{
  "dataset": "short read English sentences (LibriTTS-R)",
  "input": "log_mel",
  "hidden_act": "relu",
  "init": "trunc_normal_002",
  "precondition_frequency": 50,
  "batch_size": 384,
  "final_lr_fraction": 0.05
}
Rows from block 2, named by matrix and row number. Each number is 200 + 20 x the weight over its row's rms, rounded and kept within 0 to 999. All counts start at 0. After the name is the row's rms in percent of the matrix's.
# conv: width-3 conv, dilation 2 (model.blocks.2.conv.weight, 128x128x3), inputs 64-95, a 3 kernel for each
conv.2,102,210,215,220,186,184,201,220,227,199,198,200,201,216,202,208,180,190,211,205,201,199,228,198,191,207,177,203,203,201,200,222,179,200,190,200,228,203,196,202,197,203,199,170,193,216,207,200,202,181,202,162,202,207,182,193,202,198,190,201,199,178,186,190,221,213,190,195,192,200,166,204,190,183,194,220,203,212,202,203,219,192,199,223,257,223,201,190,186,198,200,130,198,201,204,176,176
conv.3,103,208,188,208,213,199,202,199,207,206,214,191,203,202,195,200,212,197,199,203,184,196,165,190,197,187,174,195,200,242,206,182,191,195,187,175,197,202,199,199,182,231,198,197,205,188,208,180,195,200,203,196,222,203,220,187,199,212,205,175,202,226,207,196,212,207,201,201,177,213,216,189,204,193,174,224,200,252,200,199,203,205,198,183,216,213,199,207,206,216,185,187,245,208,223,218,215
conv.4,106,170,204,201,209,203,216,180,203,195,160,205,200,190,194,214,168,202,221,207,177,194,127,200,198,200,198,216,186,209,206,251,195,202,155,199,199,189,201,214,193,195,198,143,198,190,186,221,200,178,194,199,202,198,182,207,193,216,155,190,227,217,184,200,165,238,184,289,200,207,209,197,194,195,203,204,201,193,188,196,182,213,215,227,200,204,197,196,207,199,228,221,159,194,183,210,218
conv.5,098,206,220,174,214,202,183,183,218,196,229,200,168,192,248,230,182,203,206,206,267,192,201,202,183,206,205,202,198,183,214,202,167,181,194,198,201,204,203,204,180,226,140,196,197,177,198,198,198,230,234,196,201,222,200,200,172,189,195,199,200,226,173,189,173,211,219,198,197,262,174,203,207,186,230,193,184,197,200,215,206,209,197,209,224,220,195,199,194,200,224,196,163,221,163,171,200
conv.6,101,228,210,179,186,197,191,158,227,203,153,201,230,179,199,248,183,193,198,204,164,205,173,174,198,202,209,185,251,192,212,232,185,202,179,211,204,196,202,194,282,233,204,196,236,202,230,197,210,197,219,198,257,204,176,175,199,203,183,203,201,211,198,200,211,161,200,201,197,221,181,230,210,213,201,200,209,201,197,211,206,203,203,238,221,175,237,199,181,196,188,168,199,200,223,194,254
conv.7,110,201,215,176,190,197,198,181,194,205,214,132,197,203,198,208,200,125,202,194,200,197,181,190,200,181,220,195,199,202,201,205,212,239,200,218,166,196,180,199,197,192,204,201,260,149,200,201,199,196,219,190,207,164,210,197,194,204,197,182,206,206,164,189,203,179,178,197,186,192,189,206,191,200,154,257,209,192,213,194,246,183,185,249,213,193,200,199,172,203,210,196,193,155,190,206,206
conv.8,107,189,188,204,199,177,207,185,208,199,201,244,208,202,180,223,198,190,220,197,196,201,208,190,205,122,201,197,200,238,187,217,159,211,202,207,171,174,189,200,204,202,208,198,213,215,198,196,191,199,225,203,172,205,199,185,202,216,190,160,215,200,254,203,198,224,184,201,214,191,198,199,165,197,218,214,188,211,193,200,203,195,216,179,192,168,220,200,220,218,205,192,169,205,206,200,206
conv.9,101,215,202,211,173,179,190,204,212,216,198,171,200,197,203,230,178,207,201,183,195,203,201,200,233,177,204,208,194,97,185,191,189,224,201,219,186,200,241,190,199,178,201,197,209,200,191,184,207,186,205,195,215,256,169,196,142,186,186,200,191,168,270,193,220,223,193,184,175,216,219,212,179,217,197,204,185,199,217,169,164,194,187,236,222,219,205,205,200,198,198,189,204,201,205,221,230
conv.10,100,196,195,185,163,194,199,180,193,199,203,257,211,188,226,201,212,199,215,212,182,182,203,207,218,199,188,209,170,184,196,201,207,173,201,209,216,203,199,215,218,189,206,217,218,173,159,239,212,184,186,205,200,200,207,200,203,200,216,172,172,186,159,216,195,201,193,193,198,195,196,206,202,228,206,204,192,226,205,192,172,201,158,141,159,196,187,201,195,185,203,211,194,204,199,236,198
conv.11,100,196,197,177,201,157,204,203,181,202,198,203,190,145,160,191,201,210,181,187,213,184,201,164,197,203,193,194,171,227,207,195,208,218,208,185,192,215,213,207,193,239,181,215,195,195,199,238,187,216,228,194,188,207,234,192,195,196,200,174,207,130,183,216,196,205,199,179,159,215,199,203,201,208,228,176,189,204,181,210,214,192,215,218,201,211,192,252,138,185,216,195,205,202,201,203,219
conv.12,098,191,207,215,200,205,198,194,179,241,177,189,171,211,204,199,223,200,181,200,185,181,222,218,228,194,203,194,180,177,199,210,206,222,195,205,184,205,220,158,272,150,227,213,207,198,180,203,171,184,199,190,181,239,212,184,193,202,166,173,209,213,178,201,204,199,209,146,175,200,218,207,196,200,201,185,210,172,210,209,232,199,156,199,168,182,176,199,173,166,245,190,205,212,198,214,205
conv.13,104,206,250,219,195,188,200,203,216,196,198,273,240,188,224,229,196,222,200,206,221,211,227,209,197,172,200,197,198,179,201,194,210,194,201,145,206,214,222,223,220,197,204,199,224,194,195,198,192,193,204,179,195,214,201,204,195,189,198,223,223,227,217,200,211,211,202,202,198,180,190,177,202,204,215,206,196,230,193,223,151,153,214,191,214,204,218,211,202,194,173,196,200,193,205,256,188
conv.14,101,222,194,186,207,203,249,243,178,188,178,155,222,220,207,191,147,264,237,205,200,184,201,222,172,202,214,171,239,199,259,204,215,192,228,203,169,222,158,196,238,193,214,235,199,210,214,200,217,203,205,208,209,174,208,200,211,212,244,202,213,177,190,198,200,169,204,203,204,241,204,185,199,210,177,204,206,196,186,203,194,181,196,216,208,161,207,188,233,200,179,180,222,225,189,214,193
conv.15,097,199,200,198,202,249,201,248,190,202,190,200,212,192,219,170,203,194,188,164,204,194,177,274,202,202,165,200,211,204,202,198,251,204,171,220,219,239,149,191,223,185,213,202,201,199,195,172,240,194,178,204,181,180,235,195,258,194,209,195,192,207,189,217,204,210,189,188,197,203,196,204,184,210,199,211,199,210,218,201,204,171,197,198,193,205,152,178,146,255,205,198,207,210,198,182,205
conv.16,096,207,184,201,202,179,202,202,197,227,206,234,137,202,152,165,175,255,198,206,218,199,204,184,178,198,222,198,162,259,200,207,207,197,206,117,218,200,188,221,210,164,230,205,187,249,233,215,199,199,202,204,200,183,213,192,204,200,177,237,208,205,244,207,207,199,223,203,198,211,185,168,202,222,179,200,184,156,221,192,175,205,185,192,200,164,201,196,157,212,197,191,216,190,228,206,176
conv.17,100,185,222,205,196,214,196,188,205,202,176,154,210,239,198,205,190,198,170,200,202,223,204,180,228,193,198,199,188,217,198,207,163,203,200,201,197,151,201,209,203,220,183,189,231,201,146,227,200,172,230,219,187,210,200,168,194,202,170,202,194,246,221,202,214,212,200,197,204,217,164,227,186,179,183,194,223,223,205,187,198,202,183,227,193,221,195,204,207,197,184,206,224,221,209,215,211
conv.18,096,215,196,197,181,201,190,197,192,180,242,173,201,193,194,197,199,174,195,156,265,159,157,178,204,158,236,201,197,203,197,210,179,205,225,174,201,182,206,205,218,195,183,202,162,199,213,200,183,228,163,209,179,193,201,228,183,199,200,209,189,185,195,230,194,207,207,225,198,212,198,223,199,198,141,199,166,189,204,212,172,235,204,169,199,181,221,203,181,204,198,217,183,206,188,199,223
conv.19,100,178,200,197,204,180,213,179,170,216,200,195,195,274,212,122,207,229,202,197,204,198,201,166,200,172,238,226,185,192,201,190,200,204,186,206,197,176,223,220,197,211,190,182,176,191,197,207,198,220,224,204,191,194,202,186,227,209,203,201,216,214,172,197,207,167,169,223,198,208,211,205,216,191,202,207,169,192,172,201,210,210,192,200,216,209,213,232,180,189,207,222,232,160,241,181,198
conv.20,102,191,217,202,208,211,202,170,200,202,191,171,194,209,193,204,240,258,196,198,196,216,183,226,194,210,207,194,231,192,193,190,193,127,194,206,206,204,165,202,183,197,217,181,262,204,203,198,201,200,201,180,198,234,181,185,176,189,220,202,203,209,260,237,197,248,203,199,174,213,193,233,200,183,197,199,155,231,179,177,165,178,194,160,158,193,191,199,186,193,191,212,210,207,219,257,184
conv.21,097,206,195,199,199,194,187,181,169,203,183,194,194,200,195,206,215,224,218,238,192,197,200,202,200,202,234,190,214,202,202,191,232,199,186,210,196,189,197,193,201,196,196,212,197,202,220,195,204,222,184,195,190,242,201,192,199,210,212,179,198,202,208,213,223,201,191,228,203,196,206,207,194,208,199,199,183,196,204,194,204,177,198,216,189,201,196,196,198,157,174,179,260,197,170,207,246
conv.22,101,249,166,221,190,212,201,196,171,232,193,157,240,207,204,203,215,190,219,210,172,194,201,169,196,215,212,191,195,230,199,193,204,190,208,194,207,226,189,215,214,207,214,233,131,235,189,171,188,204,198,216,201,201,218,198,201,201,213,172,203,199,215,201,207,257,201,205,199,186,217,205,200,164,200,192,193,239,192,225,181,225,217,223,217,202,200,198,192,201,216,202,188,203,189,200,216
conv.23,097,159,163,200,220,153,192,261,175,199,203,199,193,187,200,187,205,207,197,191,219,210,191,201,177,196,198,204,195,206,187,188,195,175,166,196,204,211,211,201,158,207,207,207,215,199,208,208,206,199,175,205,211,209,198,202,197,202,199,200,197,196,200,200,243,178,197,203,199,199,201,191,186,173,249,200,173,204,201,209,190,201,161,196,200,211,201,205,231,215,205,175,199,201,184,193,184
conv.24,091,195,204,207,171,198,213,171,228,204,216,198,220,201,191,184,197,206,198,250,212,204,222,201,198,219,153,189,203,205,193,194,200,193,166,204,209,226,199,212,196,198,197,195,183,193,189,190,198,203,193,193,224,216,189,195,190,195,185,207,197,181,205,173,226,201,196,196,246,195,204,199,206,203,201,231,220,199,200,172,205,207,201,209,204,165,206,223,186,240,224,215,180,200,193,139,206
conv.25,102,205,187,188,207,209,196,168,175,229,203,198,187,230,159,210,201,170,209,195,190,199,208,180,212,198,200,204,209,202,206,208,220,198,185,113,213,193,200,238,252,192,195,250,163,199,193,199,190,204,189,166,210,200,218,226,217,173,211,184,211,252,182,218,221,232,202,213,197,190,183,189,208,215,198,202,200,224,192,198,202,190,185,192,184,201,179,183,232,201,201,277,196,180,203,204,190
conv.26,096,193,214,197,196,216,195,203,237,236,188,194,198,196,232,183,215,183,201,197,230,201,196,241,202,222,158,210,208,202,227,199,161,168,211,221,198,200,161,193,177,262,199,195,189,213,191,212,189,199,203,179,206,199,197,201,206,178,192,230,220,201,205,188,196,218,188,200,238,159,189,197,215,202,195,214,199,170,229,217,207,147,207,207,195,195,197,202,185,212,157,215,179,197,199,179,199
conv.27,101,180,184,232,202,189,206,194,198,219,197,212,206,187,184,168,191,198,205,212,205,196,201,204,185,180,204,195,210,200,189,199,202,192,190,195,200,175,178,203,177,181,226,177,180,182,165,182,186,198,208,197,225,222,185,183,203,192,208,198,208,205,183,214,157,215,205,186,201,192,210,167,199,183,188,210,202,194,226,213,236,204,233,178,214,203,213,194,193,222,146,266,255,186,209,191,221
conv.28,102,200,205,194,200,235,205,207,206,195,205,218,205,237,197,194,203,235,200,177,187,221,161,199,219,169,214,230,180,226,202,200,238,193,223,235,199,203,216,202,204,182,173,198,240,179,199,195,188,201,211,202,167,203,200,194,200,199,202,197,199,169,222,207,189,197,234,210,219,199,181,200,211,199,200,178,192,211,199,192,165,225,195,197,198,197,199,193,208,124,180,192,207,230,246,189,200
conv.29,103,188,191,190,180,183,200,176,190,236,195,236,207,218,202,200,197,234,168,200,191,203,198,187,203,231,201,253,199,224,210,186,167,208,223,210,175,220,212,216,189,200,192,200,202,194,198,259,202,200,222,203,198,214,219,222,195,225,167,220,177,208,157,217,213,208,200,192,195,198,176,168,201,206,195,173,186,248,206,201,201,197,201,186,201,196,178,208,195,205,201,198,190,175,183,178,220
conv.30,107,188,182,182,177,203,252,212,216,175,201,211,201,178,218,246,200,210,163,217,198,200,191,218,271,214,137,200,212,185,151,201,192,201,202,195,189,202,198,173,196,200,181,200,200,199,227,195,173,220,206,201,184,217,186,218,199,201,200,191,202,204,216,169,169,188,184,220,202,189,205,187,173,199,195,201,207,216,177,231,219,234,214,210,172,187,282,216,223,207,190,197,217,170,182,227,232
conv.31,103,195,207,189,203,233,221,191,196,242,154,166,200,195,217,203,201,201,204,203,203,153,214,198,167,214,199,198,203,185,213,196,185,184,216,250,229,197,189,185,201,208,206,177,190,198,208,202,192,212,210,185,200,202,187,198,207,188,195,181,218,211,212,198,211,194,178,206,213,193,193,227,209,200,198,197,197,200,177,242,196,191,228,209,211,204,196,214,223,184,182,199,204,193,151,178,221
conv.32,107,167,270,198,201,226,210,201,210,211,185,183,205,201,196,245,233,94,211,199,190,190,211,194,224,184,204,192,203,198,196,195,204,192,203,229,193,202,193,188,216,203,200,186,232,218,197,205,176,201,217,239,183,220,196,210,199,224,200,214,187,200,210,201,203,188,207,184,205,210,213,229,198,225,182,199,201,200,210,197,239,208,194,258,201,201,212,210,183,222,205,207,196,222,211,187,203
conv.33,104,226,210,213,194,192,201,196,209,199,197,135,172,225,201,141,226,200,194,187,239,204,205,185,205,187,189,229,193,285,198,198,205,186,226,197,207,200,200,213,204,240,193,201,187,189,192,181,205,185,203,204,204,200,211,199,216,201,214,252,200,240,197,201,187,200,200,199,218,204,217,179,194,214,201,200,190,162,202,204,204,206,198,235,178,228,163,193,170,253,206,202,200,201,203,198,199
conv.34,097,191,209,203,212,222,201,172,234,179,206,200,209,180,194,224,210,177,199,181,189,197,229,202,174,196,193,196,198,195,200,213,208,219,203,198,204,199,201,214,201,134,204,222,170,206,224,179,198,210,197,196,218,225,199,222,176,205,203,192,192,223,243,224,186,196,206,199,232,200,197,218,202,199,181,205,202,218,198,215,171,194,218,193,188,214,204,200,185,187,196,208,201,229,198,204,210
conv.35,108,210,262,216,219,244,202,203,199,198,172,239,218,206,216,200,208,179,201,215,202,198,185,221,179,178,205,201,196,197,196,205,204,194,189,134,180,186,202,242,202,213,201,200,195,199,201,143,196,204,171,196,176,201,225,213,202,197,227,190,196,184,201,195,202,176,191,194,155,195,204,189,221,203,258,193,177,212,190,179,167,195,179,201,238,194,200,197,191,179,175,194,209,200,197,205,216
conv.36,100,193,188,214,200,198,202,192,162,195,191,178,212,226,201,225,232,133,201,174,260,207,241,176,199,219,242,171,225,201,201,207,209,214,207,148,173,200,201,196,204,193,240,186,151,209,200,216,216,199,199,152,203,198,207,209,228,196,212,199,219,198,214,208,199,249,199,211,249,203,229,192,202,194,173,198,189,194,215,191,160,205,184,203,188,200,188,204,195,193,250,201,212,192,185,208,229
conv.37,099,185,176,256,163,184,224,216,185,191,212,210,216,188,167,157,203,200,201,213,214,178,165,171,262,225,195,171,218,195,201,199,221,201,228,209,205,255,235,189,190,181,205,226,204,234,200,183,201,225,205,198,231,199,202,217,220,192,199,195,221,216,233,237,242,183,199,193,222,194,203,199,198,162,194,222,201,203,201,185,197,218,204,218,201,209,195,212,194,200,222,191,217,190,191,194,147
conv.38,103,191,186,174,199,213,205,198,198,191,197,155,202,134,247,213,243,208,203,198,179,201,182,187,215,190,195,205,199,192,234,197,210,211,200,181,186,218,198,191,201,182,198,196,183,201,207,183,199,213,199,182,198,197,209,199,198,198,222,155,215,195,203,220,199,199,205,204,165,203,205,134,200,194,221,200,194,210,187,201,210,201,201,170,181,191,184,209,234,197,208,198,213,202,151,217,221
conv.39,103,121,225,181,197,173,210,209,206,187,190,168,229,203,200,205,213,186,191,182,207,197,169,208,216,221,202,200,292,193,202,177,201,199,197,199,192,189,211,213,195,201,205,174,221,200,240,155,192,180,202,202,197,199,196,186,180,208,201,194,195,199,161,198,234,164,213,206,199,207,208,214,199,183,199,201,312,193,180,202,231,191,208,204,230,199,224,188,219,186,190,147,185,204,200,201,194
conv.40,098,209,176,185,220,215,207,205,198,199,198,138,244,199,175,238,197,199,157,202,198,204,202,149,199,197,173,226,197,182,189,183,261,176,207,146,200,205,169,204,212,204,201,202,191,177,187,189,208,219,188,212,223,238,216,204,201,213,214,147,200,209,205,195,237,181,206,196,198,214,203,151,201,203,186,198,203,202,204,176,204,217,268,241,200,200,233,212,197,208,201,216,204,213,209,205,218
conv.41,100,191,197,198,199,190,201,200,162,187,209,180,193,201,223,208,203,199,198,233,206,218,201,203,178,227,191,201,209,211,205,195,210,215,202,213,193,235,220,180,168,282,216,202,226,190,163,194,205,182,210,178,205,227,195,216,194,187,198,217,215,183,191,180,179,182,214,202,234,194,235,159,203,193,238,188,200,200,209,240,181,192,200,236,204,151,205,203,211,170,202,225,193,191,133,229,241
conv.42,103,200,201,218,190,199,200,207,200,190,169,165,226,167,216,192,197,185,198,193,201,204,166,201,202,196,204,204,179,210,201,196,204,199,183,199,186,199,184,235,222,182,207,198,156,156,179,196,223,172,198,203,192,200,199,184,197,201,202,231,196,198,192,203,201,209,219,169,212,246,168,196,249,224,175,217,213,202,227,201,200,198,167,204,206,201,198,196,210,194,229,201,186,201,195,183,198
conv.43,101,202,175,225,155,199,210,193,210,207,181,201,211,207,208,210,206,203,198,194,204,219,203,172,202,233,191,191,162,204,189,186,197,206,265,191,185,189,226,228,196,171,195,226,204,187,227,179,190,238,195,194,212,164,212,197,207,196,170,186,194,227,248,201,201,219,200,157,213,181,199,188,201,196,197,211,202,184,203,179,211,231,188,210,235,168,209,231,183,201,189,200,199,189,241,200,200
conv.44,101,213,207,194,219,178,214,184,206,197,209,203,200,197,175,198,200,200,204,237,192,215,177,230,197,234,214,191,200,199,167,217,189,218,210,174,204,202,154,206,192,182,201,161,190,197,189,185,198,208,194,212,198,222,185,237,202,197,189,197,200,200,189,200,188,243,203,198,179,202,203,214,202,144,185,205,200,218,213,231,190,197,193,184,202,199,206,205,205,194,210,198,160,211,183,168,219
conv.45,108,199,182,199,198,159,179,210,200,183,198,194,190,210,211,201,220,235,168,234,200,188,194,199,194,230,178,227,247,201,198,228,203,194,183,216,187,196,193,192,190,208,220,192,226,174,184,197,209,207,228,192,208,203,162,208,217,205,201,194,195,252,181,212,202,195,197,199,186,231,192,195,200,200,203,196,234,210,165,203,203,187,173,166,149,274,207,197,244,155,201,219,180,197,261,208,199
conv.46,104,185,202,203,254,111,239,192,223,200,199,194,196,206,198,207,200,196,201,209,200,200,224,196,209,193,236,201,184,193,198,199,208,191,198,196,209,168,242,203,198,272,203,200,194,201,196,197,205,199,202,199,197,203,185,211,188,199,206,135,205,196,183,207,192,205,233,189,200,201,198,204,228,213,195,215,184,206,202,197,202,179,193,212,197,201,195,185,192,201,206,191,192,226,174,170,212
conv.47,103,196,242,216,208,175,236,213,197,204,222,238,201,167,197,188,208,197,200,197,202,193,197,219,210,205,184,167,246,197,216,195,166,199,175,173,194,203,198,207,156,193,198,160,167,213,184,193,211,198,218,225,202,198,222,200,171,200,234,217,221,201,200,167,187,212,217,200,189,252,193,213,230,163,269,207,201,212,192,205,172,180,198,166,215,195,196,200,187,199,212,196,187,189,200,171,158
conv.48,097,202,192,233,199,193,197,226,140,219,194,193,201,230,213,199,203,247,203,226,203,234,213,197,201,263,204,188,196,191,177,200,233,209,189,194,206,199,180,234,210,173,208,200,182,226,194,203,192,189,175,198,190,205,203,200,197,198,181,184,188,217,227,220,194,273,202,201,198,203,196,202,201,194,176,201,205,194,200,166,197,206,200,184,206,160,120,177,200,193,199,202,257,213,220,194,203
conv.49,106,190,203,209,187,206,201,177,197,194,288,154,199,227,221,201,223,244,183,209,197,197,197,196,174,197,192,197,201,190,211,183,174,191,209,188,175,201,197,186,241,256,224,197,229,187,213,207,202,254,196,167,207,208,202,207,206,199,275,203,200,200,239,214,178,201,232,202,197,199,224,197,186,285,193,169,206,203,201,196,201,212,199,177,161,212,191,201,155,186,220,180,207,180,213,212,173
conv.50,100,226,226,198,200,200,174,195,217,217,229,211,206,204,197,202,191,186,176,194,174,206,157,185,210,177,201,193,202,189,183,186,170,207,246,248,209,203,189,195,197,205,194,206,217,194,210,206,183,224,230,224,196,184,194,185,201,201,198,202,198,199,210,230,199,181,176,219,195,202,210,200,160,200,182,129,198,202,187,224,199,222,202,201,173,172,199,256,197,200,196,227,196,201,221,232,239
conv.51,101,181,102,216,227,197,225,202,199,222,194,206,195,211,165,237,217,203,182,205,214,214,209,197,216,210,172,198,214,299,198,199,145,211,189,169,223,184,202,210,215,187,203,185,168,226,186,191,202,217,189,153,196,176,199,224,231,201,200,234,186,207,198,198,202,233,207,199,201,198,196,197,194,203,199,194,199,225,193,219,229,213,205,194,203,203,204,205,217,287,223,215,195,220,190,195,197
conv.52,100,185,200,218,196,206,200,185,169,198,208,190,231,168,176,211,211,204,200,206,202,203,178,197,236,200,207,172,195,197,201,206,216,214,240,212,184,133,186,236,204,201,199,199,195,185,183,199,176,188,231,200,177,204,215,198,214,199,220,187,208,204,206,198,169,195,212,217,209,210,201,235,198,183,182,264,193,192,213,196,190,207,190,200,282,245,183,216,168,197,197,207,204,201,200,203,199
conv.53,094,161,229,205,156,193,207,196,218,185,200,197,198,173,198,194,201,236,181,204,205,213,185,186,201,257,205,181,229,193,200,202,241,173,165,216,190,212,204,229,200,206,200,152,218,202,173,200,199,172,168,199,203,195,172,174,183,218,202,198,213,202,175,199,228,188,231,206,228,201,200,198,203,186,187,201,200,156,194,197,192,204,194,198,179,182,212,202,160,183,265,213,224,209,218,200,200
conv.54,100,199,217,187,206,232,193,251,200,200,190,215,202,175,251,194,214,196,200,196,211,205,194,200,203,205,223,211,176,167,211,196,214,203,202,213,201,198,187,211,207,176,216,197,170,191,203,176,211,196,173,219,186,168,187,203,189,194,181,195,201,179,198,200,185,164,201,201,245,207,214,199,200,207,203,205,185,200,197,187,201,184,198,206,232,211,200,197,188,171,203,196,237,203,208,234,201
conv.55,091,201,214,200,223,182,198,204,202,209,205,181,213,177,215,179,190,207,203,136,263,200,177,211,233,179,219,197,190,197,185,208,205,214,197,213,187,200,240,198,195,197,214,215,203,210,195,190,190,196,197,245,179,179,199,202,211,200,162,222,201,195,224,202,199,207,165,198,199,198,179,210,210,204,200,192,146,189,204,191,181,210,239,228,178,160,235,220,184,222,171,198,213,217,188,208,173
conv.56,099,183,151,245,211,201,194,176,244,179,204,187,226,213,194,199,193,187,228,194,136,205,193,176,167,247,195,197,194,196,197,201,207,192,200,201,203,192,203,200,208,211,211,198,202,209,207,204,197,188,197,219,202,219,202,202,168,212,206,221,215,202,181,208,204,208,200,222,201,197,200,231,196,198,201,204,239,205,209,203,164,201,189,237,205,192,204,197,197,217,229,196,194,191,159,190,193
conv.57,090,194,236,201,211,200,193,190,207,218,237,236,170,192,188,194,206,187,196,201,201,237,207,199,218,172,201,220,237,207,197,177,209,192,198,201,229,234,195,210,176,172,176,187,209,192,199,200,226,220,193,204,166,230,224,202,211,201,204,205,197,200,194,196,192,212,219,254,179,190,195,187,178,191,218,199,145,224,202,196,209,219,199,229,229,204,205,223,216,252,195,201,202,186,190,207,217
conv.58,105,191,197,205,200,193,186,179,199,214,205,159,164,216,218,220,192,202,201,214,204,203,209,210,204,202,187,213,196,198,200,202,193,192,204,236,189,213,200,199,196,191,237,205,233,211,213,209,189,263,227,197,182,202,196,198,200,163,241,196,205,191,245,216,264,207,216,198,199,219,184,213,219,255,190,168,206,180,202,215,203,196,201,184,207,246,241,210,208,196,200,209,202,207,238,166,191
conv.59,099,211,139,225,239,203,213,208,203,208,208,172,195,186,199,205,230,205,198,204,187,197,239,183,214,191,223,197,221,188,180,205,185,225,141,207,231,200,211,191,190,237,228,176,205,199,199,245,192,182,194,212,171,213,199,218,191,201,258,188,210,204,210,194,220,186,181,214,186,213,230,198,245,193,199,193,202,199,218,169,184,200,213,207,188,202,198,205,203,163,226,195,180,208,177,195,239
conv.60,097,199,199,231,181,207,159,188,237,213,181,184,181,155,196,196,224,197,161,218,197,246,200,199,231,203,192,214,223,203,198,193,169,200,199,185,261,214,204,199,190,219,200,200,197,212,176,135,206,199,162,218,202,204,220,204,209,162,176,198,197,211,196,198,204,182,194,210,185,181,234,184,186,213,223,200,207,196,200,202,223,229,200,228,224,132,247,202,198,210,177,214,152,198,207,200,202
conv.61,105,200,133,181,195,242,214,189,195,203,217,196,165,193,205,193,199,196,204,202,195,201,240,206,199,192,195,192,180,183,193,202,208,202,199,258,222,200,198,149,177,162,156,197,191,215,198,235,208,207,169,202,204,199,201,239,199,193,194,172,208,209,185,200,195,191,203,185,200,203,194,192,177,226,203,191,207,173,188,180,151,142,166,188,187,194,168,223,206,151,188,204,185,200,201,209,207
conv.62,104,191,221,224,190,203,202,203,205,200,203,221,209,196,201,209,226,218,193,188,170,198,227,205,224,198,186,183,204,204,179,221,164,245,186,198,197,191,195,252,199,172,181,198,222,208,194,194,192,203,203,240,219,200,193,202,180,232,201,227,205,225,235,217,194,161,166,196,201,225,151,188,219,195,176,183,207,183,200,195,191,249,168,203,242,251,184,235,188,167,206,197,199,209,231,237,191
conv.63,098,203,184,207,182,200,229,206,200,189,211,151,200,192,208,204,159,197,205,192,199,207,177,201,200,201,210,208,277,180,186,200,198,208,187,227,197,200,187,201,197,196,210,230,198,206,215,197,188,207,162,189,201,214,191,198,206,208,126,202,206,198,202,193,196,195,191,201,226,183,154,200,218,199,204,228,203,207,210,200,231,184,226,163,210,216,198,199,208,205,187,178,195,197,170,205,250
conv.64,105,214,291,206,199,201,207,232,200,198,209,200,223,193,177,216,200,215,197,210,227,201,182,228,216,198,246,192,190,228,200,208,258,215,200,167,199,252,188,183,187,197,196,201,256,187,192,202,202,203,197,190,199,203,193,162,184,209,202,116,180,211,220,220,210,203,231,196,182,203,234,199,222,206,196,201,201,201,191,203,239,197,213,172,197,218,209,168,205,219,192,187,216,207,214,199,205
conv.65,092,160,200,202,201,189,201,156,218,216,205,229,214,179,162,204,217,184,201,196,198,194,188,206,206,196,187,192,238,206,184,206,200,186,176,189,188,171,200,201,183,203,202,175,209,207,215,202,222,208,195,224,194,180,197,208,196,201,203,213,163,258,190,167,226,213,198,200,198,202,203,205,188,196,213,206,196,192,206,186,162,195,202,223,204,211,206,215,227,188,188,208,194,192,178,165,173
conv.66,091,201,148,207,166,209,200,202,200,196,234,197,205,201,176,224,208,193,202,211,199,200,204,191,221,246,205,211,245,190,202,198,223,168,197,213,217,158,205,222,191,227,207,195,211,200,238,188,208,211,207,235,199,215,217,184,201,216,230,186,197,184,187,209,150,198,228,199,199,203,228,183,196,200,199,209,174,213,235,253,200,205,210,189,176,174,198,160,191,203,242,198,222,205,160,183,191
conv.67,098,208,201,194,207,196,205,204,173,210,192,247,200,216,188,200,186,200,196,207,197,168,203,206,201,145,219,208,138,194,204,172,198,184,200,191,200,173,202,199,187,197,189,198,194,242,197,255,196,208,268,198,192,160,200,186,194,206,201,201,179,235,195,209,204,171,196,209,204,213,197,217,266,201,204,201,162,189,197,183,242,194,226,200,165,192,187,205,178,214,205,168,201,187,206,208,262
conv.68,105,199,186,225,203,204,176,191,199,199,178,171,197,185,190,243,203,202,216,188,187,200,191,196,184,203,192,199,232,230,172,177,199,212,194,161,220,178,147,205,197,186,196,193,163,203,138,191,210,188,172,206,201,198,202,200,196,195,200,200,194,166,197,213,189,227,197,197,184,192,167,199,200,198,197,199,230,194,199,210,196,201,225,182,196,130,210,213,230,200,189,187,176,229,166,196,223
conv.69,100,199,205,204,163,199,192,201,203,205,187,197,190,192,190,191,156,203,189,215,207,203,191,194,214,188,177,200,208,202,195,185,190,189,200,205,202,221,235,198,230,242,194,196,213,178,231,266,200,233,195,213,217,221,203,164,202,171,182,197,222,198,208,215,190,211,199,198,182,197,226,189,196,197,196,194,209,198,200,217,210,182,276,194,144,190,247,200,243,199,191,184,177,185,198,205,178
conv.70,098,199,177,201,208,190,203,179,196,215,187,205,199,219,193,202,176,158,197,208,172,199,195,201,201,213,223,206,201,178,196,203,189,199,209,203,215,208,155,199,203,195,201,198,170,248,220,197,214,209,164,211,164,201,190,205,178,188,193,169,204,193,194,226,203,203,233,218,217,188,177,199,198,201,217,193,157,215,199,165,201,187,202,197,220,151,199,150,211,202,197,200,191,204,197,215,180
conv.71,105,201,145,207,196,205,194,236,188,199,222,209,167,186,195,258,201,232,197,202,201,211,194,223,207,198,192,200,170,204,235,202,192,240,206,170,219,189,208,202,210,167,202,202,194,200,200,201,200,201,196,209,203,189,192,194,237,170,192,192,193,194,181,201,184,226,193,178,188,204,235,190,194,199,202,219,208,199,205,183,253,186,186,196,181,240,165,198,187,245,181,202,196,198,193,214,194
conv.72,096,201,201,197,208,201,193,203,205,202,216,192,193,207,142,193,206,187,204,207,221,212,253,214,210,205,183,201,207,199,200,192,191,202,205,192,199,171,225,227,211,199,205,204,196,194,204,197,221,231,199,212,207,205,209,197,201,212,200,215,206,190,196,200,205,173,207,194,208,205,172,207,218,188,193,195,194,213,200,217,207,202,226,202,200,249,203,196,233,196,208,189,210,214,140,209,179
conv.73,095,198,180,203,190,193,199,215,161,204,194,209,202,168,176,192,177,237,201,198,223,198,190,148,201,186,202,197,222,203,193,199,198,188,220,186,201,201,208,216,225,216,203,217,200,223,224,169,203,211,197,217,206,168,218,170,213,179,231,188,200,213,217,204,203,194,190,199,217,200,165,206,203,210,198,192,186,202,178,168,205,202,214,198,207,300,179,223,182,230,173,201,197,192,181,199,205